Rows from block 3 of a small image embedding model, named by matrix and row number. Rows with one number within an expert belong to one neuron, the router's apart. Each number is 200 + 20 x the weight over its row's rms, rounded and kept within 0 to 999. All counts start at 0.
Before each expert's rows are labels from the 100 images, of 14976, where the router gives the expert most weight on average: "peak at" is the part of the image that holds the peak. Only what is clearly more common there than usual is listed. The data: retinal OCT scans (Kermany 2017). In brackets: how many of the 100, against the usual share in percent.
# router: router (model.blocks.3.mlp.router.weight, 4x192, trained with AdamW), inputs 128-191
# up: expert up (model.blocks.3.mlp.up, 4x192x192), inputs 128-191
# down: expert down (model.blocks.3.mlp.down, 4x192x192, transposed), outputs 128-191

# expert 3
peak at: top left (32 vs 14.1)
router.3,197,185,211,205,196,210,174,241,204,231,194,154,198,197,207,201,237,204,170,243,236,235,237,182,168,206,221,197,209,203,232,222,172,203,170,180,199,194,154,220,182,213,182,188,213,224,209,200,209,207,235,191,198,199,188,186,190,176,206,192,228,194,220,210
up.0,162,175,211,221,240,185,202,196,192,256,189,224,194,171,209,194,187,236,211,205,245,191,230,169,195,201,237,168,194,247,226,213,208,185,200,253,229,195,213,184,190,189,204,210,170,217,197,162,220,187,202,222,221,190,203,214,214,197,217,186,225,214,218,224
down.0,220,194,165,190,178,181,236,200,196,179,179,198,220,192,239,198,179,225,196,220,161,184,189,199,219,170,183,199,178,199,172,214,226,214,204,233,196,234,222,167,181,195,178,206,198,195,179,182,224,213,223,194,232,187,199,237,223,214,237,188,211,193,215,222
up.1,190,186,195,219,187,191,150,200,182,229,220,199,216,193,190,226,202,199,187,195,204,193,192,191,220,226,178,252,193,214,178,231,196,215,161,191,236,224,205,179,156,194,195,174,198,215,198,215,197,192,195,182,210,189,185,204,172,219,215,203,227,182,185,202
down.1,223,195,191,193,196,175,192,206,230,193,173,205,192,217,225,220,222,188,143,219,201,205,221,200,222,230,190,190,181,199,214,218,198,177,168,218,208,134,186,209,204,202,191,213,208,193,193,180,215,225,224,185,193,202,194,214,201,226,221,237,231,204,187,205
up.2,196,216,215,228,188,204,204,158,178,205,192,198,179,190,224,188,228,203,215,176,237,198,191,248,186,208,183,199,200,208,201,165,184,198,232,199,208,201,203,194,198,205,203,206,169,202,211,190,203,177,197,211,197,218,181,190,191,209,216,164,210,230,210,192
down.2,197,155,188,228,222,199,201,176,180,218,196,207,199,181,188,192,207,210,245,227,192,170,189,190,207,235,196,205,193,243,225,176,178,217,219,197,207,241,177,171,208,217,206,189,208,207,220,217,177,176,237,194,198,212,181,195,209,211,191,194,189,185,216,206
up.3,190,205,238,212,196,238,239,220,183,211,167,198,191,193,195,217,196,215,212,182,212,222,198,209,197,183,220,156,188,228,162,210,252,207,223,186,196,241,197,222,167,183,177,224,191,178,227,218,212,224,206,229,205,181,208,209,202,204,201,161,170,215,158,196
down.3,195,205,187,202,192,194,203,189,148,210,199,207,196,182,219,194,224,214,220,202,143,221,195,204,194,196,190,210,185,219,187,210,144,188,196,138,181,191,206,211,209,238,183,175,216,209,201,177,188,204,189,181,196,172,207,177,206,197,202,171,217,204,215,194
up.4,212,216,171,202,204,172,206,195,218,152,193,209,209,198,161,185,215,196,158,199,243,206,193,168,213,183,255,184,176,177,193,201,178,213,220,207,244,161,190,201,212,206,233,231,189,169,179,184,222,192,196,168,224,202,186,210,195,238,203,200,200,164,235,183
down.4,201,219,180,205,209,208,176,222,223,180,211,171,193,202,187,222,221,188,215,204,229,178,205,252,201,240,185,202,203,202,192,208,199,226,185,214,162,171,175,176,159,215,192,202,181,178,188,225,188,153,226,190,235,177,205,221,182,198,204,211,217,216,167,186
up.5,193,195,205,196,218,193,237,192,196,181,191,189,191,206,185,189,182,200,189,163,197,188,217,206,188,186,201,148,230,193,243,177,214,169,181,210,216,185,181,201,189,185,181,194,154,185,205,195,226,207,173,198,220,186,196,211,166,192,213,208,164,180,177,201
down.5,198,217,240,243,214,165,204,207,174,223,165,183,240,160,194,173,218,204,196,162,180,217,211,175,193,182,216,183,213,195,206,199,142,168,209,165,216,205,225,164,212,175,193,200,201,183,240,189,213,187,168,208,190,210,173,197,195,160,186,181,213,214,204,232
up.6,184,211,203,167,177,196,212,211,242,182,217,178,177,201,201,182,201,183,200,218,248,190,185,194,178,198,228,205,202,186,189,171,251,184,222,208,209,231,206,228,190,229,194,186,199,220,219,231,214,201,169,207,177,267,195,212,195,237,228,203,174,215,232,203
down.6,228,181,204,157,163,247,203,220,202,195,200,224,211,159,207,205,204,241,207,211,195,180,188,162,210,162,210,220,188,211,172,223,227,211,206,233,193,227,214,203,212,208,208,195,186,201,180,187,226,173,213,237,213,198,189,192,202,203,187,174,205,209,213,173
up.7,202,215,204,200,202,183,183,190,200,153,190,202,229,233,207,197,212,196,171,201,211,205,206,218,189,215,204,195,191,184,190,210,195,218,182,205,208,197,208,185,211,218,186,187,173,205,180,202,217,171,221,207,212,176,131,181,217,214,208,215,198,238,222,167
down.7,165,207,156,223,210,223,186,196,180,183,217,191,218,187,219,166,224,191,202,182,145,214,185,190,222,200,187,192,167,213,194,185,195,177,197,183,177,207,194,198,181,231,201,194,237,181,206,195,198,159,197,201,160,234,187,232,174,201,187,210,186,202,201,186
up.8,176,196,180,189,192,187,199,199,199,169,183,220,191,211,225,203,183,191,209,198,171,172,192,186,163,226,202,201,193,200,206,174,196,176,180,216,214,181,215,175,192,181,187,190,179,213,219,222,183,199,179,200,193,180,230,233,201,198,219,166,179,195,200,218
down.8,196,202,163,212,195,184,188,190,234,185,187,207,188,199,204,216,172,213,226,191,143,211,223,172,192,218,196,198,187,189,207,213,230,171,189,203,201,194,205,230,225,162,199,213,172,202,219,239,230,182,202,173,202,214,188,180,224,211,199,227,200,188,195,189
up.9,225,211,180,194,165,156,200,196,222,233,210,203,193,198,223,169,201,183,211,180,202,206,181,226,220,173,176,165,213,204,223,205,180,203,226,177,212,204,210,204,194,187,202,204,196,214,219,214,170,234,172,169,175,216,191,237,219,199,187,183,211,188,196,201
down.9,196,201,228,223,196,234,199,211,194,230,178,212,181,220,215,195,188,202,232,188,197,170,215,177,190,198,180,184,187,189,167,219,194,165,206,169,173,208,174,202,219,176,177,214,185,190,186,230,211,191,170,191,148,189,176,194,186,169,217,220,196,222,182,198
up.10,206,207,197,232,210,184,214,193,207,195,222,168,199,203,212,222,174,211,173,178,215,191,186,211,185,225,197,208,176,190,200,171,220,179,193,249,224,197,206,199,205,195,214,188,177,197,208,199,214,189,236,196,231,197,213,194,216,242,237,180,213,172,190,202
down.10,202,210,172,213,222,206,198,190,215,189,199,208,192,153,219,215,203,195,198,199,210,175,199,216,156,239,199,205,186,194,213,199,241,191,172,231,162,191,186,189,196,202,214,172,174,211,197,210,181,166,237,167,232,197,222,201,181,209,218,237,206,183,168,174
up.11,198,203,210,203,198,225,178,239,228,220,230,180,215,192,223,193,197,222,224,186,190,172,229,214,216,229,174,170,202,222,218,244,216,175,227,195,182,185,215,211,174,220,171,203,220,232,223,213,169,196,174,202,210,191,215,252,224,202,231,226,191,207,189,192
down.11,198,237,203,202,192,169,181,208,213,199,201,208,228,187,212,225,196,193,231,199,227,235,222,241,210,192,218,192,216,199,218,204,201,172,194,153,210,233,204,164,227,196,206,202,207,225,192,224,195,266,207,195,193,203,183,203,188,188,204,217,169,174,200,188
up.12,158,184,200,195,227,186,186,208,225,198,189,222,188,233,188,211,208,209,200,159,192,206,228,191,215,184,204,232,208,190,208,201,193,209,198,211,199,216,176,206,220,185,194,174,195,214,200,213,201,230,182,187,228,223,200,202,202,184,189,173,204,215,206,205
down.12,196,242,201,202,182,192,179,182,166,212,203,226,238,242,194,234,217,225,247,204,198,204,217,224,196,205,175,184,205,200,195,201,210,203,185,216,187,189,205,214,210,230,203,210,179,234,211,225,191,211,169,229,218,174,201,183,175,175,209,145,183,180,179,227
up.13,193,251,200,183,179,176,195,192,197,197,218,160,216,189,164,189,189,190,230,203,211,204,216,225,198,173,207,191,183,193,223,217,229,195,216,212,195,151,233,214,231,190,157,194,183,219,181,215,251,203,206,177,179,264,214,211,235,165,204,213,208,217,188,181
down.13,177,169,230,168,186,165,214,195,215,205,187,190,203,221,224,191,216,190,213,185,200,171,180,157,215,167,174,198,214,169,213,217,210,174,209,191,216,201,215,240,204,176,212,220,261,195,198,180,207,199,210,195,196,194,197,188,206,204,220,203,214,211,214,221
up.14,198,181,171,228,213,187,236,204,192,177,203,209,233,195,182,204,182,181,217,198,184,177,194,153,170,232,196,196,206,203,208,166,198,208,203,227,182,193,210,229,224,207,192,179,193,190,245,205,204,164,176,186,231,222,202,180,176,188,226,206,193,166,221,218
down.14,167,212,206,241,200,168,226,195,177,195,195,185,206,160,182,133,208,188,199,199,212,214,177,173,168,219,203,215,199,226,190,218,222,170,208,232,219,237,207,201,216,177,173,187,232,213,182,203,217,175,177,235,192,192,196,205,215,193,214,248,190,181,219,201
up.15,210,218,208,177,221,227,225,193,222,196,221,212,192,204,157,219,183,216,231,221,222,157,236,206,156,218,192,221,220,165,218,227,207,206,215,206,184,201,200,187,206,201,220,181,187,231,230,203,197,159,171,150,213,163,212,188,251,197,169,186,217,185,186,146
down.15,209,228,226,206,166,233,197,189,220,199,234,209,193,231,212,212,190,189,168,200,210,182,210,203,191,163,194,223,228,169,224,219,252,162,181,210,169,204,211,189,216,193,184,192,177,229,156,193,190,223,205,218,190,186,203,228,217,222,212,197,196,167,202,205
up.16,195,168,174,184,188,150,185,190,204,181,186,215,227,201,176,191,158,177,207,239,241,188,213,197,217,236,196,198,244,202,183,211,224,212,173,220,204,235,157,206,171,222,218,208,223,224,219,197,201,186,192,166,204,194,231,222,216,198,221,168,210,182,236,209
down.16,185,228,202,215,184,190,203,180,237,209,221,187,150,172,191,210,174,182,208,213,236,199,203,189,247,186,166,203,215,208,213,167,182,211,200,206,220,158,203,198,193,216,188,189,175,175,157,198,215,222,196,219,209,219,186,183,159,190,188,164,161,186,204,189

# expert 2
peak at: middle left (42 vs 9.4)
router.2,213,192,180,197,198,225,187,231,186,202,187,167,188,216,196,225,193,194,201,200,223,199,211,179,202,196,221,240,222,161,207,198,207,193,213,198,186,198,202,220,190,193,224,190,213,203,208,220,213,196,209,189,216,229,210,203,228,214,211,202,220,228,201,195
up.0,229,196,197,163,205,247,190,168,238,203,217,207,205,206,202,190,203,178,207,207,202,205,209,213,167,202,204,204,209,183,211,212,226,194,183,206,189,209,215,203,204,199,213,207,201,210,225,184,222,205,186,211,196,164,203,202,184,182,224,205,202,212,211,196
down.0,195,193,206,222,211,233,182,165,225,229,198,196,183,204,200,232,205,175,201,213,169,243,215,161,203,256,203,235,196,180,213,213,241,183,202,194,202,219,194,195,223,216,181,185,172,205,210,235,203,193,195,230,197,191,231,205,207,192,180,216,236,190,201,198
up.1,218,210,173,230,204,217,192,196,207,219,195,196,197,178,184,219,206,228,208,219,197,225,221,206,223,249,183,188,187,196,201,217,219,206,184,199,206,189,180,216,193,188,202,205,169,185,179,214,199,195,200,231,219,221,157,199,214,204,182,178,197,175,212,226
down.1,145,217,191,218,195,166,246,187,184,225,173,236,161,212,186,218,202,193,205,174,242,219,195,205,203,197,184,189,228,186,245,194,197,215,184,213,187,161,191,182,220,210,194,201,190,196,203,198,174,216,194,158,187,204,178,222,163,216,197,247,222,203,211,199
up.2,181,182,198,206,232,196,211,183,195,181,159,219,207,174,224,191,207,198,224,197,210,208,172,190,174,205,213,218,194,192,228,236,185,209,222,218,199,185,178,243,185,225,228,244,154,148,277,219,199,184,172,184,192,190,211,172,171,200,222,189,201,203,222,200
down.2,215,163,188,233,186,191,191,187,182,188,198,150,185,184,228,185,208,218,206,186,201,239,208,207,188,226,256,195,232,244,205,160,187,255,181,185,229,212,218,202,192,186,198,164,165,197,193,228,211,218,207,202,232,197,203,205,189,195,186,204,202,200,213,239
up.3,221,211,200,207,220,206,199,201,237,193,199,178,204,185,166,173,222,211,206,193,170,234,174,190,195,210,211,220,167,227,223,219,184,198,234,211,208,235,222,200,200,202,232,198,205,159,198,195,190,206,209,184,194,168,181,192,155,204,200,216,206,224,212,208
down.3,180,189,231,215,164,219,195,207,217,201,212,189,195,175,191,185,191,213,182,218,204,187,171,186,204,194,224,212,192,197,200,203,197,213,218,220,214,190,197,175,179,185,220,191,203,180,175,212,207,235,205,205,225,180,212,252,197,160,162,206,225,194,169,231
up.4,195,190,184,218,231,217,197,234,258,219,175,228,216,206,169,213,169,200,191,197,216,203,207,216,182,202,216,203,199,201,197,198,230,209,198,211,195,182,197,225,178,177,176,235,212,239,209,210,196,226,222,184,197,211,213,186,188,209,174,201,193,171,217,200
down.4,184,182,174,214,185,165,226,212,207,177,207,216,196,185,221,191,210,212,215,234,186,203,204,189,190,192,206,210,217,184,163,167,195,219,252,225,210,203,181,194,221,202,160,190,238,207,202,193,188,195,205,196,208,203,188,174,215,187,235,196,196,173,194,205
up.5,207,196,211,221,222,199,233,192,231,218,153,265,199,200,214,211,175,219,238,202,200,198,190,227,201,216,196,211,182,198,180,230,241,201,190,193,220,193,168,199,195,159,206,200,197,169,197,248,196,176,178,214,224,217,195,228,210,219,193,190,197,177,203,179
down.5,212,212,208,216,187,193,216,190,202,205,168,194,198,218,221,218,209,219,187,203,204,187,182,186,216,205,203,192,207,209,195,209,189,226,220,184,198,196,220,193,218,238,184,197,188,208,207,231,190,254,212,193,236,196,204,189,184,222,222,221,224,175,228,195
up.6,223,196,179,205,204,176,178,213,187,225,205,209,230,178,235,148,196,227,197,214,180,165,220,193,205,190,206,209,184,195,192,212,232,220,189,222,195,241,185,213,192,216,179,187,204,205,188,201,232,194,193,171,211,220,191,221,230,217,212,184,191,196,176,179
down.6,190,173,197,189,200,214,206,207,189,192,196,211,196,211,192,197,134,179,167,202,211,180,219,212,211,234,182,210,170,200,184,157,208,194,218,216,203,210,214,196,216,237,179,178,209,188,188,198,222,179,203,194,206,175,213,208,165,189,201,190,191,224,211,173
up.7,228,208,229,195,232,182,187,186,166,217,182,204,204,218,205,212,221,225,216,172,220,184,193,211,170,220,210,207,189,199,223,198,218,194,181,212,219,215,215,211,208,230,211,190,188,231,195,197,205,182,182,205,196,199,214,245,202,198,186,185,217,174,231,217
down.7,192,204,188,191,216,194,251,238,194,219,205,213,211,171,193,181,187,208,194,202,178,210,225,227,233,178,197,208,195,192,186,195,186,227,196,179,185,197,183,239,183,205,182,210,218,197,188,235,200,204,209,168,198,196,211,206,203,182,217,216,184,195,196,193
up.8,159,188,190,173,209,208,195,221,201,186,234,226,163,224,194,186,199,209,214,217,182,214,183,226,216,208,212,209,187,177,246,198,228,212,176,198,241,185,170,168,186,214,192,174,186,209,199,208,199,220,159,220,171,186,191,208,174,204,189,176,204,166,217,225
down.8,168,197,171,238,187,187,221,211,246,232,200,198,189,201,203,203,209,196,182,219,210,235,202,185,201,156,212,210,218,180,209,218,199,236,220,186,209,192,186,221,193,212,183,183,196,170,166,223,234,219,199,201,182,202,187,208,178,194,194,194,212,203,193,228
up.9,211,191,185,203,183,222,226,208,212,182,192,201,193,198,209,187,229,204,244,211,200,226,192,207,188,171,212,199,200,190,205,215,222,167,199,222,207,214,219,211,177,241,170,212,170,196,195,153,216,170,229,228,192,164,230,198,220,210,177,195,205,204,211,194
down.9,213,210,225,203,189,196,199,168,239,184,185,205,201,162,174,197,228,194,224,222,225,188,167,195,227,149,193,214,208,179,244,228,217,221,186,217,209,196,223,187,207,203,229,234,167,217,243,244,198,198,204,190,188,210,179,210,202,169,201,199,205,199,156,216
up.10,217,193,201,219,215,218,172,183,220,213,163,182,164,200,190,190,199,212,222,180,176,236,193,167,176,215,235,210,203,219,200,195,189,209,224,233,220,193,205,225,230,201,181,247,180,211,227,194,216,196,207,178,187,210,193,168,194,224,188,206,169,188,161,219
down.10,191,185,170,181,215,230,200,181,193,197,181,200,219,202,188,220,220,224,219,207,175,189,203,174,177,192,195,179,187,203,163,213,203,202,189,180,200,193,187,236,218,218,188,201,232,205,193,197,219,208,225,217,217,216,210,179,209,145,171,183,205,191,171,172
up.11,209,213,195,178,208,204,203,201,220,161,190,212,204,210,217,202,235,213,202,189,177,192,210,217,194,225,174,200,239,196,216,192,160,182,215,181,185,202,197,184,179,198,204,189,186,178,189,204,187,169,223,177,197,223,238,218,195,182,153,174,212,214,206,205
down.11,164,211,175,165,194,184,215,229,198,193,204,213,230,210,196,180,168,191,178,219,189,205,180,191,232,171,208,190,229,187,199,185,226,184,188,171,213,225,212,188,189,174,199,197,199,183,178,194,193,223,212,181,242,191,192,188,186,166,168,201,202,184,160,188
up.12,160,164,187,176,216,223,208,193,165,241,199,177,254,218,179,208,213,243,200,177,168,166,198,196,223,179,217,187,195,185,155,195,175,185,206,198,163,197,164,187,198,202,220,202,189,200,154,211,189,208,152,201,224,228,192,198,209,227,209,183,204,206,198,207
down.12,212,213,165,207,212,188,207,207,184,218,209,216,193,196,177,205,202,183,220,181,204,187,224,198,173,229,200,197,178,196,158,206,247,181,193,212,228,163,205,202,202,222,195,173,207,200,233,244,211,186,138,174,188,193,195,199,214,192,181,217,179,226,181,252
up.13,197,214,150,210,195,182,213,173,230,194,186,233,203,194,201,183,194,202,192,176,216,239,220,234,232,203,227,200,162,203,207,190,194,193,182,200,208,217,186,193,173,222,222,162,222,179,213,198,224,214,184,187,182,218,177,190,174,183,196,213,191,215,193,184
down.13,199,200,181,205,168,179,194,204,198,222,213,180,136,216,164,183,203,197,194,182,204,211,220,161,210,188,172,236,176,181,194,205,200,223,189,199,220,204,207,225,242,183,171,200,219,180,187,187,215,167,205,217,195,188,220,194,169,195,168,219,190,188,221,206
up.14,178,237,227,188,188,210,230,166,204,189,228,187,216,233,212,211,205,200,235,161,196,208,185,242,220,222,221,196,193,233,199,182,169,191,214,191,183,214,219,216,181,203,194,213,205,210,214,188,193,184,203,195,160,197,234,241,209,219,190,162,208,202,221,196
down.14,217,223,190,198,200,224,194,243,192,216,225,195,254,190,207,180,216,223,220,188,207,199,194,190,213,199,226,174,204,210,226,207,207,202,207,202,189,189,171,166,205,183,237,259,194,190,209,191,213,226,198,224,188,195,208,202,218,204,192,205,169,182,201,213
up.15,193,210,209,202,235,178,186,209,215,194,165,194,242,203,215,210,211,181,188,193,201,212,191,208,202,191,240,196,214,211,194,224,177,154,172,205,180,227,186,180,183,193,199,209,178,219,198,213,218,190,208,202,211,187,221,197,198,242,204,190,220,183,226,215
down.15,187,212,211,209,231,210,219,205,203,193,220,203,210,212,240,213,167,182,241,203,173,199,202,222,229,207,189,197,223,161,184,183,204,156,201,192,158,236,191,219,171,210,188,214,179,171,210,177,203,211,217,181,185,228,158,206,196,229,192,247,200,229,175,218
up.16,205,195,181,191,212,191,221,210,165,169,226,182,195,220,202,196,225,174,188,202,194,194,185,199,161,196,196,201,233,223,191,199,207,199,192,218,190,174,217,205,164,185,163,219,209,222,187,186,168,219,221,252,176,194,232,211,176,174,183,143,227,212,205,201
down.16,214,229,128,196,196,193,193,212,184,160,215,219,225,203,187,175,221,200,196,206,176,179,171,211,138,152,218,188,229,224,194,197,192,166,230,189,202,194,195,221,226,194,170,228,207,183,169,244,205,196,185,212,201,192,216,212,180,175,180,206,220,195,201,225

# expert 0
peak at: middle right (26 vs 9.4)
router.0,236,200,177,228,202,185,183,170,250,200,212,205,237,195,186,211,216,210,195,194,184,213,198,204,202,184,176,231,193,215,238,226,202,208,190,221,210,214,177,204,203,218,198,167,196,199,244,202,179,185,183,212,219,197,198,204,163,192,219,222,209,199,170,231
up.0,195,181,170,187,195,211,205,193,192,210,226,196,170,227,219,192,193,187,186,205,211,215,206,198,178,209,209,193,184,211,196,187,221,176,200,239,216,222,196,171,148,183,174,224,180,181,198,225,163,203,212,192,198,233,201,199,189,208,215,195,207,222,191,244
down.0,221,206,187,184,210,152,206,172,210,240,174,204,191,169,222,206,181,193,212,194,195,197,224,209,208,197,183,185,184,224,198,187,222,224,209,216,229,210,211,197,231,168,157,195,224,195,173,207,177,210,250,189,214,212,183,229,184,192,209,195,188,200,158,206
up.1,180,210,210,197,209,222,211,215,259,169,189,209,244,186,165,220,191,212,203,173,206,212,178,174,205,194,215,226,230,206,206,189,209,226,184,203,233,169,204,228,181,190,215,190,192,181,211,208,207,177,178,215,179,192,200,254,184,188,159,225,225,184,211,213
down.1,190,195,205,201,201,202,205,215,218,206,179,183,209,181,209,199,211,197,227,213,216,183,140,208,194,205,232,191,181,171,179,168,202,179,228,168,242,169,198,201,185,187,217,205,245,163,206,213,175,137,187,194,174,204,180,197,214,187,186,207,211,183,197,201
up.2,191,215,229,231,185,247,204,257,193,171,191,200,213,189,237,186,203,216,204,226,232,228,231,182,187,176,218,175,206,211,227,172,189,236,200,199,189,152,188,191,203,221,180,210,187,177,213,202,202,179,192,231,209,210,225,204,202,193,194,207,187,209,239,199
down.2,203,212,185,174,197,211,201,221,215,196,159,200,212,207,214,198,179,190,197,191,177,193,223,206,194,171,204,206,208,208,179,181,189,210,199,206,208,260,212,202,211,251,163,201,189,190,212,192,201,168,190,184,204,170,151,186,185,198,207,183,196,233,228,178
up.3,201,181,199,199,193,201,259,212,209,220,195,220,190,194,208,179,160,164,181,198,209,188,217,176,186,186,215,198,242,183,205,227,170,205,195,199,197,201,186,225,219,213,161,242,190,196,212,169,188,190,217,203,191,169,202,210,197,204,189,207,243,204,195,198
down.3,233,198,213,157,175,198,185,191,211,178,167,238,201,194,170,168,194,221,227,220,194,183,197,176,197,242,192,213,171,181,206,185,187,211,194,232,236,205,195,200,228,237,166,178,162,187,169,197,210,198,196,184,220,211,210,220,204,203,178,178,182,168,202,219
up.4,193,205,218,183,192,219,178,206,179,227,217,182,205,230,213,192,199,222,146,162,199,185,202,195,193,231,206,203,201,191,224,194,206,219,221,192,188,245,242,171,207,216,216,235,203,201,240,195,191,213,187,155,184,197,245,225,207,206,185,190,189,202,185,148
down.4,171,202,221,212,216,189,198,199,159,166,201,207,224,229,205,187,206,226,165,210,194,233,192,187,216,157,207,198,222,201,213,244,189,232,183,184,222,181,198,185,172,227,183,239,184,174,220,202,187,210,210,198,173,179,205,212,172,211,254,215,196,226,209,189
up.5,157,200,229,170,194,216,174,201,152,223,207,198,173,172,201,207,174,190,178,203,200,223,190,177,193,237,216,204,185,199,161,200,215,187,183,201,181,192,183,172,212,192,195,239,175,196,201,204,195,193,201,229,223,243,212,217,165,217,238,174,186,189,190,197
down.5,192,232,207,199,208,223,211,180,184,203,216,206,205,164,206,213,187,187,247,174,177,193,193,202,198,228,202,181,212,178,156,185,222,193,197,249,213,147,174,219,222,236,169,198,184,221,168,191,156,226,214,226,173,227,185,202,198,166,211,200,185,214,170,203
up.6,199,168,179,179,205,221,189,186,168,212,199,200,166,184,197,205,191,193,187,240,212,227,208,232,173,191,200,236,180,176,201,174,171,204,189,216,191,222,250,227,220,167,199,147,219,205,214,194,198,211,213,188,210,216,216,249,206,212,218,178,210,161,217,221
down.6,217,206,237,181,200,193,201,171,158,213,195,206,194,201,207,214,236,204,186,210,179,213,187,154,206,182,188,167,217,161,234,235,178,183,180,223,204,216,210,192,187,200,222,234,191,205,161,226,196,247,170,181,218,191,211,183,184,192,215,183,166,186,230,191
up.7,212,189,193,181,237,199,205,194,189,188,189,187,205,198,210,206,186,223,203,156,204,233,186,229,208,208,177,207,184,188,218,188,208,206,207,181,227,213,238,195,212,186,217,190,174,174,197,202,201,203,226,212,210,210,198,187,192,227,189,221,189,207,202,203
down.7,175,169,251,197,181,208,209,199,208,187,214,209,207,211,207,208,227,178,203,194,197,209,170,201,213,190,220,225,218,236,148,201,219,216,205,192,198,182,189,189,210,194,179,244,176,216,197,165,215,211,259,192,179,204,222,189,173,191,196,200,185,214,220,221
up.8,207,172,155,215,212,186,184,195,174,218,197,211,221,218,183,165,210,210,205,196,192,175,196,231,210,193,192,166,192,181,202,247,191,167,185,213,187,226,182,222,195,174,195,195,183,167,152,196,195,185,215,172,183,222,243,213,200,165,202,186,238,182,191,179
down.8,206,215,173,177,221,177,195,193,198,224,203,235,233,234,207,176,188,219,169,209,168,176,214,180,234,195,212,175,213,208,224,246,226,180,215,202,214,204,201,192,205,212,204,192,190,194,150,181,195,211,202,192,189,187,193,205,216,192,204,162,213,228,176,201
up.9,225,210,205,197,215,220,227,198,168,206,177,225,199,211,187,199,178,226,191,232,239,208,199,215,188,205,207,209,211,189,172,197,179,230,229,222,178,188,188,204,203,158,176,205,213,190,186,204,196,220,203,222,160,217,221,187,194,208,232,210,217,183,190,208
down.9,231,186,254,179,204,205,233,211,227,210,194,228,209,219,199,199,184,223,201,219,180,213,205,237,200,182,185,213,227,206,202,194,192,218,183,197,220,167,213,248,215,224,217,218,190,212,185,223,220,218,227,200,181,208,188,171,189,219,206,194,200,207,212,229
up.10,209,171,233,229,197,203,221,197,214,193,197,204,208,205,196,214,226,205,162,190,226,218,210,191,210,178,205,188,205,213,211,169,189,213,215,211,201,218,193,182,213,204,192,248,211,199,179,177,209,175,236,150,228,136,226,168,208,169,201,166,208,209,186,184
down.10,216,167,186,187,179,169,172,196,196,191,206,171,169,175,210,180,192,200,227,202,214,192,203,200,204,176,175,191,182,163,204,199,185,215,185,197,182,209,201,197,195,213,185,218,207,161,160,196,217,241,202,168,201,195,263,209,199,191,197,203,238,193,159,162
up.11,223,171,173,195,182,222,179,190,210,222,193,198,225,207,204,212,196,183,187,232,195,205,187,231,200,190,202,183,194,202,224,198,177,148,168,210,209,186,204,206,187,208,186,171,150,193,238,215,176,217,211,221,212,149,187,181,195,228,177,207,204,220,171,206
down.11,189,182,170,211,204,212,192,218,180,207,190,209,176,193,228,166,218,219,205,240,174,229,197,209,192,201,180,203,214,208,182,204,189,223,193,205,180,204,193,177,214,176,198,189,226,169,212,209,180,185,173,180,169,191,166,185,188,190,165,199,190,186,223,170
up.12,203,211,179,190,194,175,174,209,182,196,165,200,209,203,197,222,181,205,196,191,217,205,205,195,216,203,182,207,200,226,187,192,182,210,209,190,191,221,180,187,185,178,184,197,200,208,230,160,181,196,189,192,169,189,201,204,219,259,226,196,225,167,189,175
down.12,193,225,187,189,187,224,197,191,199,177,187,213,214,205,222,175,213,182,196,167,140,193,187,243,183,233,230,217,218,212,213,207,178,182,174,217,184,225,207,196,178,201,190,196,198,225,199,232,179,204,195,193,204,207,195,188,188,205,197,202,216,224,186,194
up.13,222,174,244,193,200,174,228,158,173,251,211,181,212,203,181,222,206,233,185,227,216,224,212,185,206,183,217,161,211,243,175,169,203,179,167,198,183,237,213,194,180,192,181,189,214,210,219,203,186,213,231,182,243,186,199,212,224,215,191,189,204,178,225,182
down.13,190,207,212,215,176,177,238,183,183,182,195,190,174,217,212,190,191,214,182,211,191,167,209,192,246,206,194,213,160,232,211,207,191,176,186,168,177,187,168,174,207,193,173,193,181,181,210,207,183,182,178,226,230,196,211,181,223,218,172,188,192,209,239,234
up.14,213,190,180,228,222,144,189,231,177,172,185,195,189,206,221,223,220,182,198,179,194,191,194,242,166,167,209,208,240,231,196,191,181,222,185,216,197,202,224,212,195,186,190,176,194,188,204,182,201,166,205,197,213,183,197,184,197,170,197,187,217,228,202,162
down.14,216,173,234,186,189,173,166,216,196,186,200,190,174,202,204,204,237,204,196,186,200,210,195,194,167,221,206,233,198,210,194,199,160,238,202,185,185,253,193,202,190,238,197,184,216,201,209,204,183,188,183,208,192,217,233,192,195,200,190,170,236,206,208,195
up.15,168,212,215,222,212,188,207,175,257,187,184,218,187,201,196,191,201,193,200,165,176,203,195,191,214,195,195,220,197,187,195,177,206,179,197,176,203,185,202,193,180,226,218,201,218,209,188,213,207,207,171,194,232,211,152,202,211,204,211,226,209,204,244,199
down.15,185,164,221,202,191,198,189,227,179,180,197,180,188,156,235,187,222,181,209,221,176,170,199,210,176,185,225,223,204,201,204,235,234,222,216,194,267,206,171,191,195,199,219,217,207,201,186,202,174,201,172,241,224,191,185,181,178,199,222,192,206,197,203,180
up.16,161,208,226,173,200,229,198,197,211,192,225,197,197,175,201,166,175,211,221,219,226,200,179,179,182,200,211,245,162,209,201,210,198,173,193,194,185,193,207,195,244,187,251,193,191,192,168,214,218,215,231,216,195,225,181,198,186,170,195,213,202,184,204,190
down.16,205,182,177,196,223,224,196,208,176,215,228,232,183,201,187,207,212,232,189,195,220,197,178,207,182,192,193,215,188,219,187,182,198,215,169,248,201,191,202,226,248,204,194,198,207,222,190,205,198,208,205,196,183,212,198,186,196,192,211,168,161,185,236,188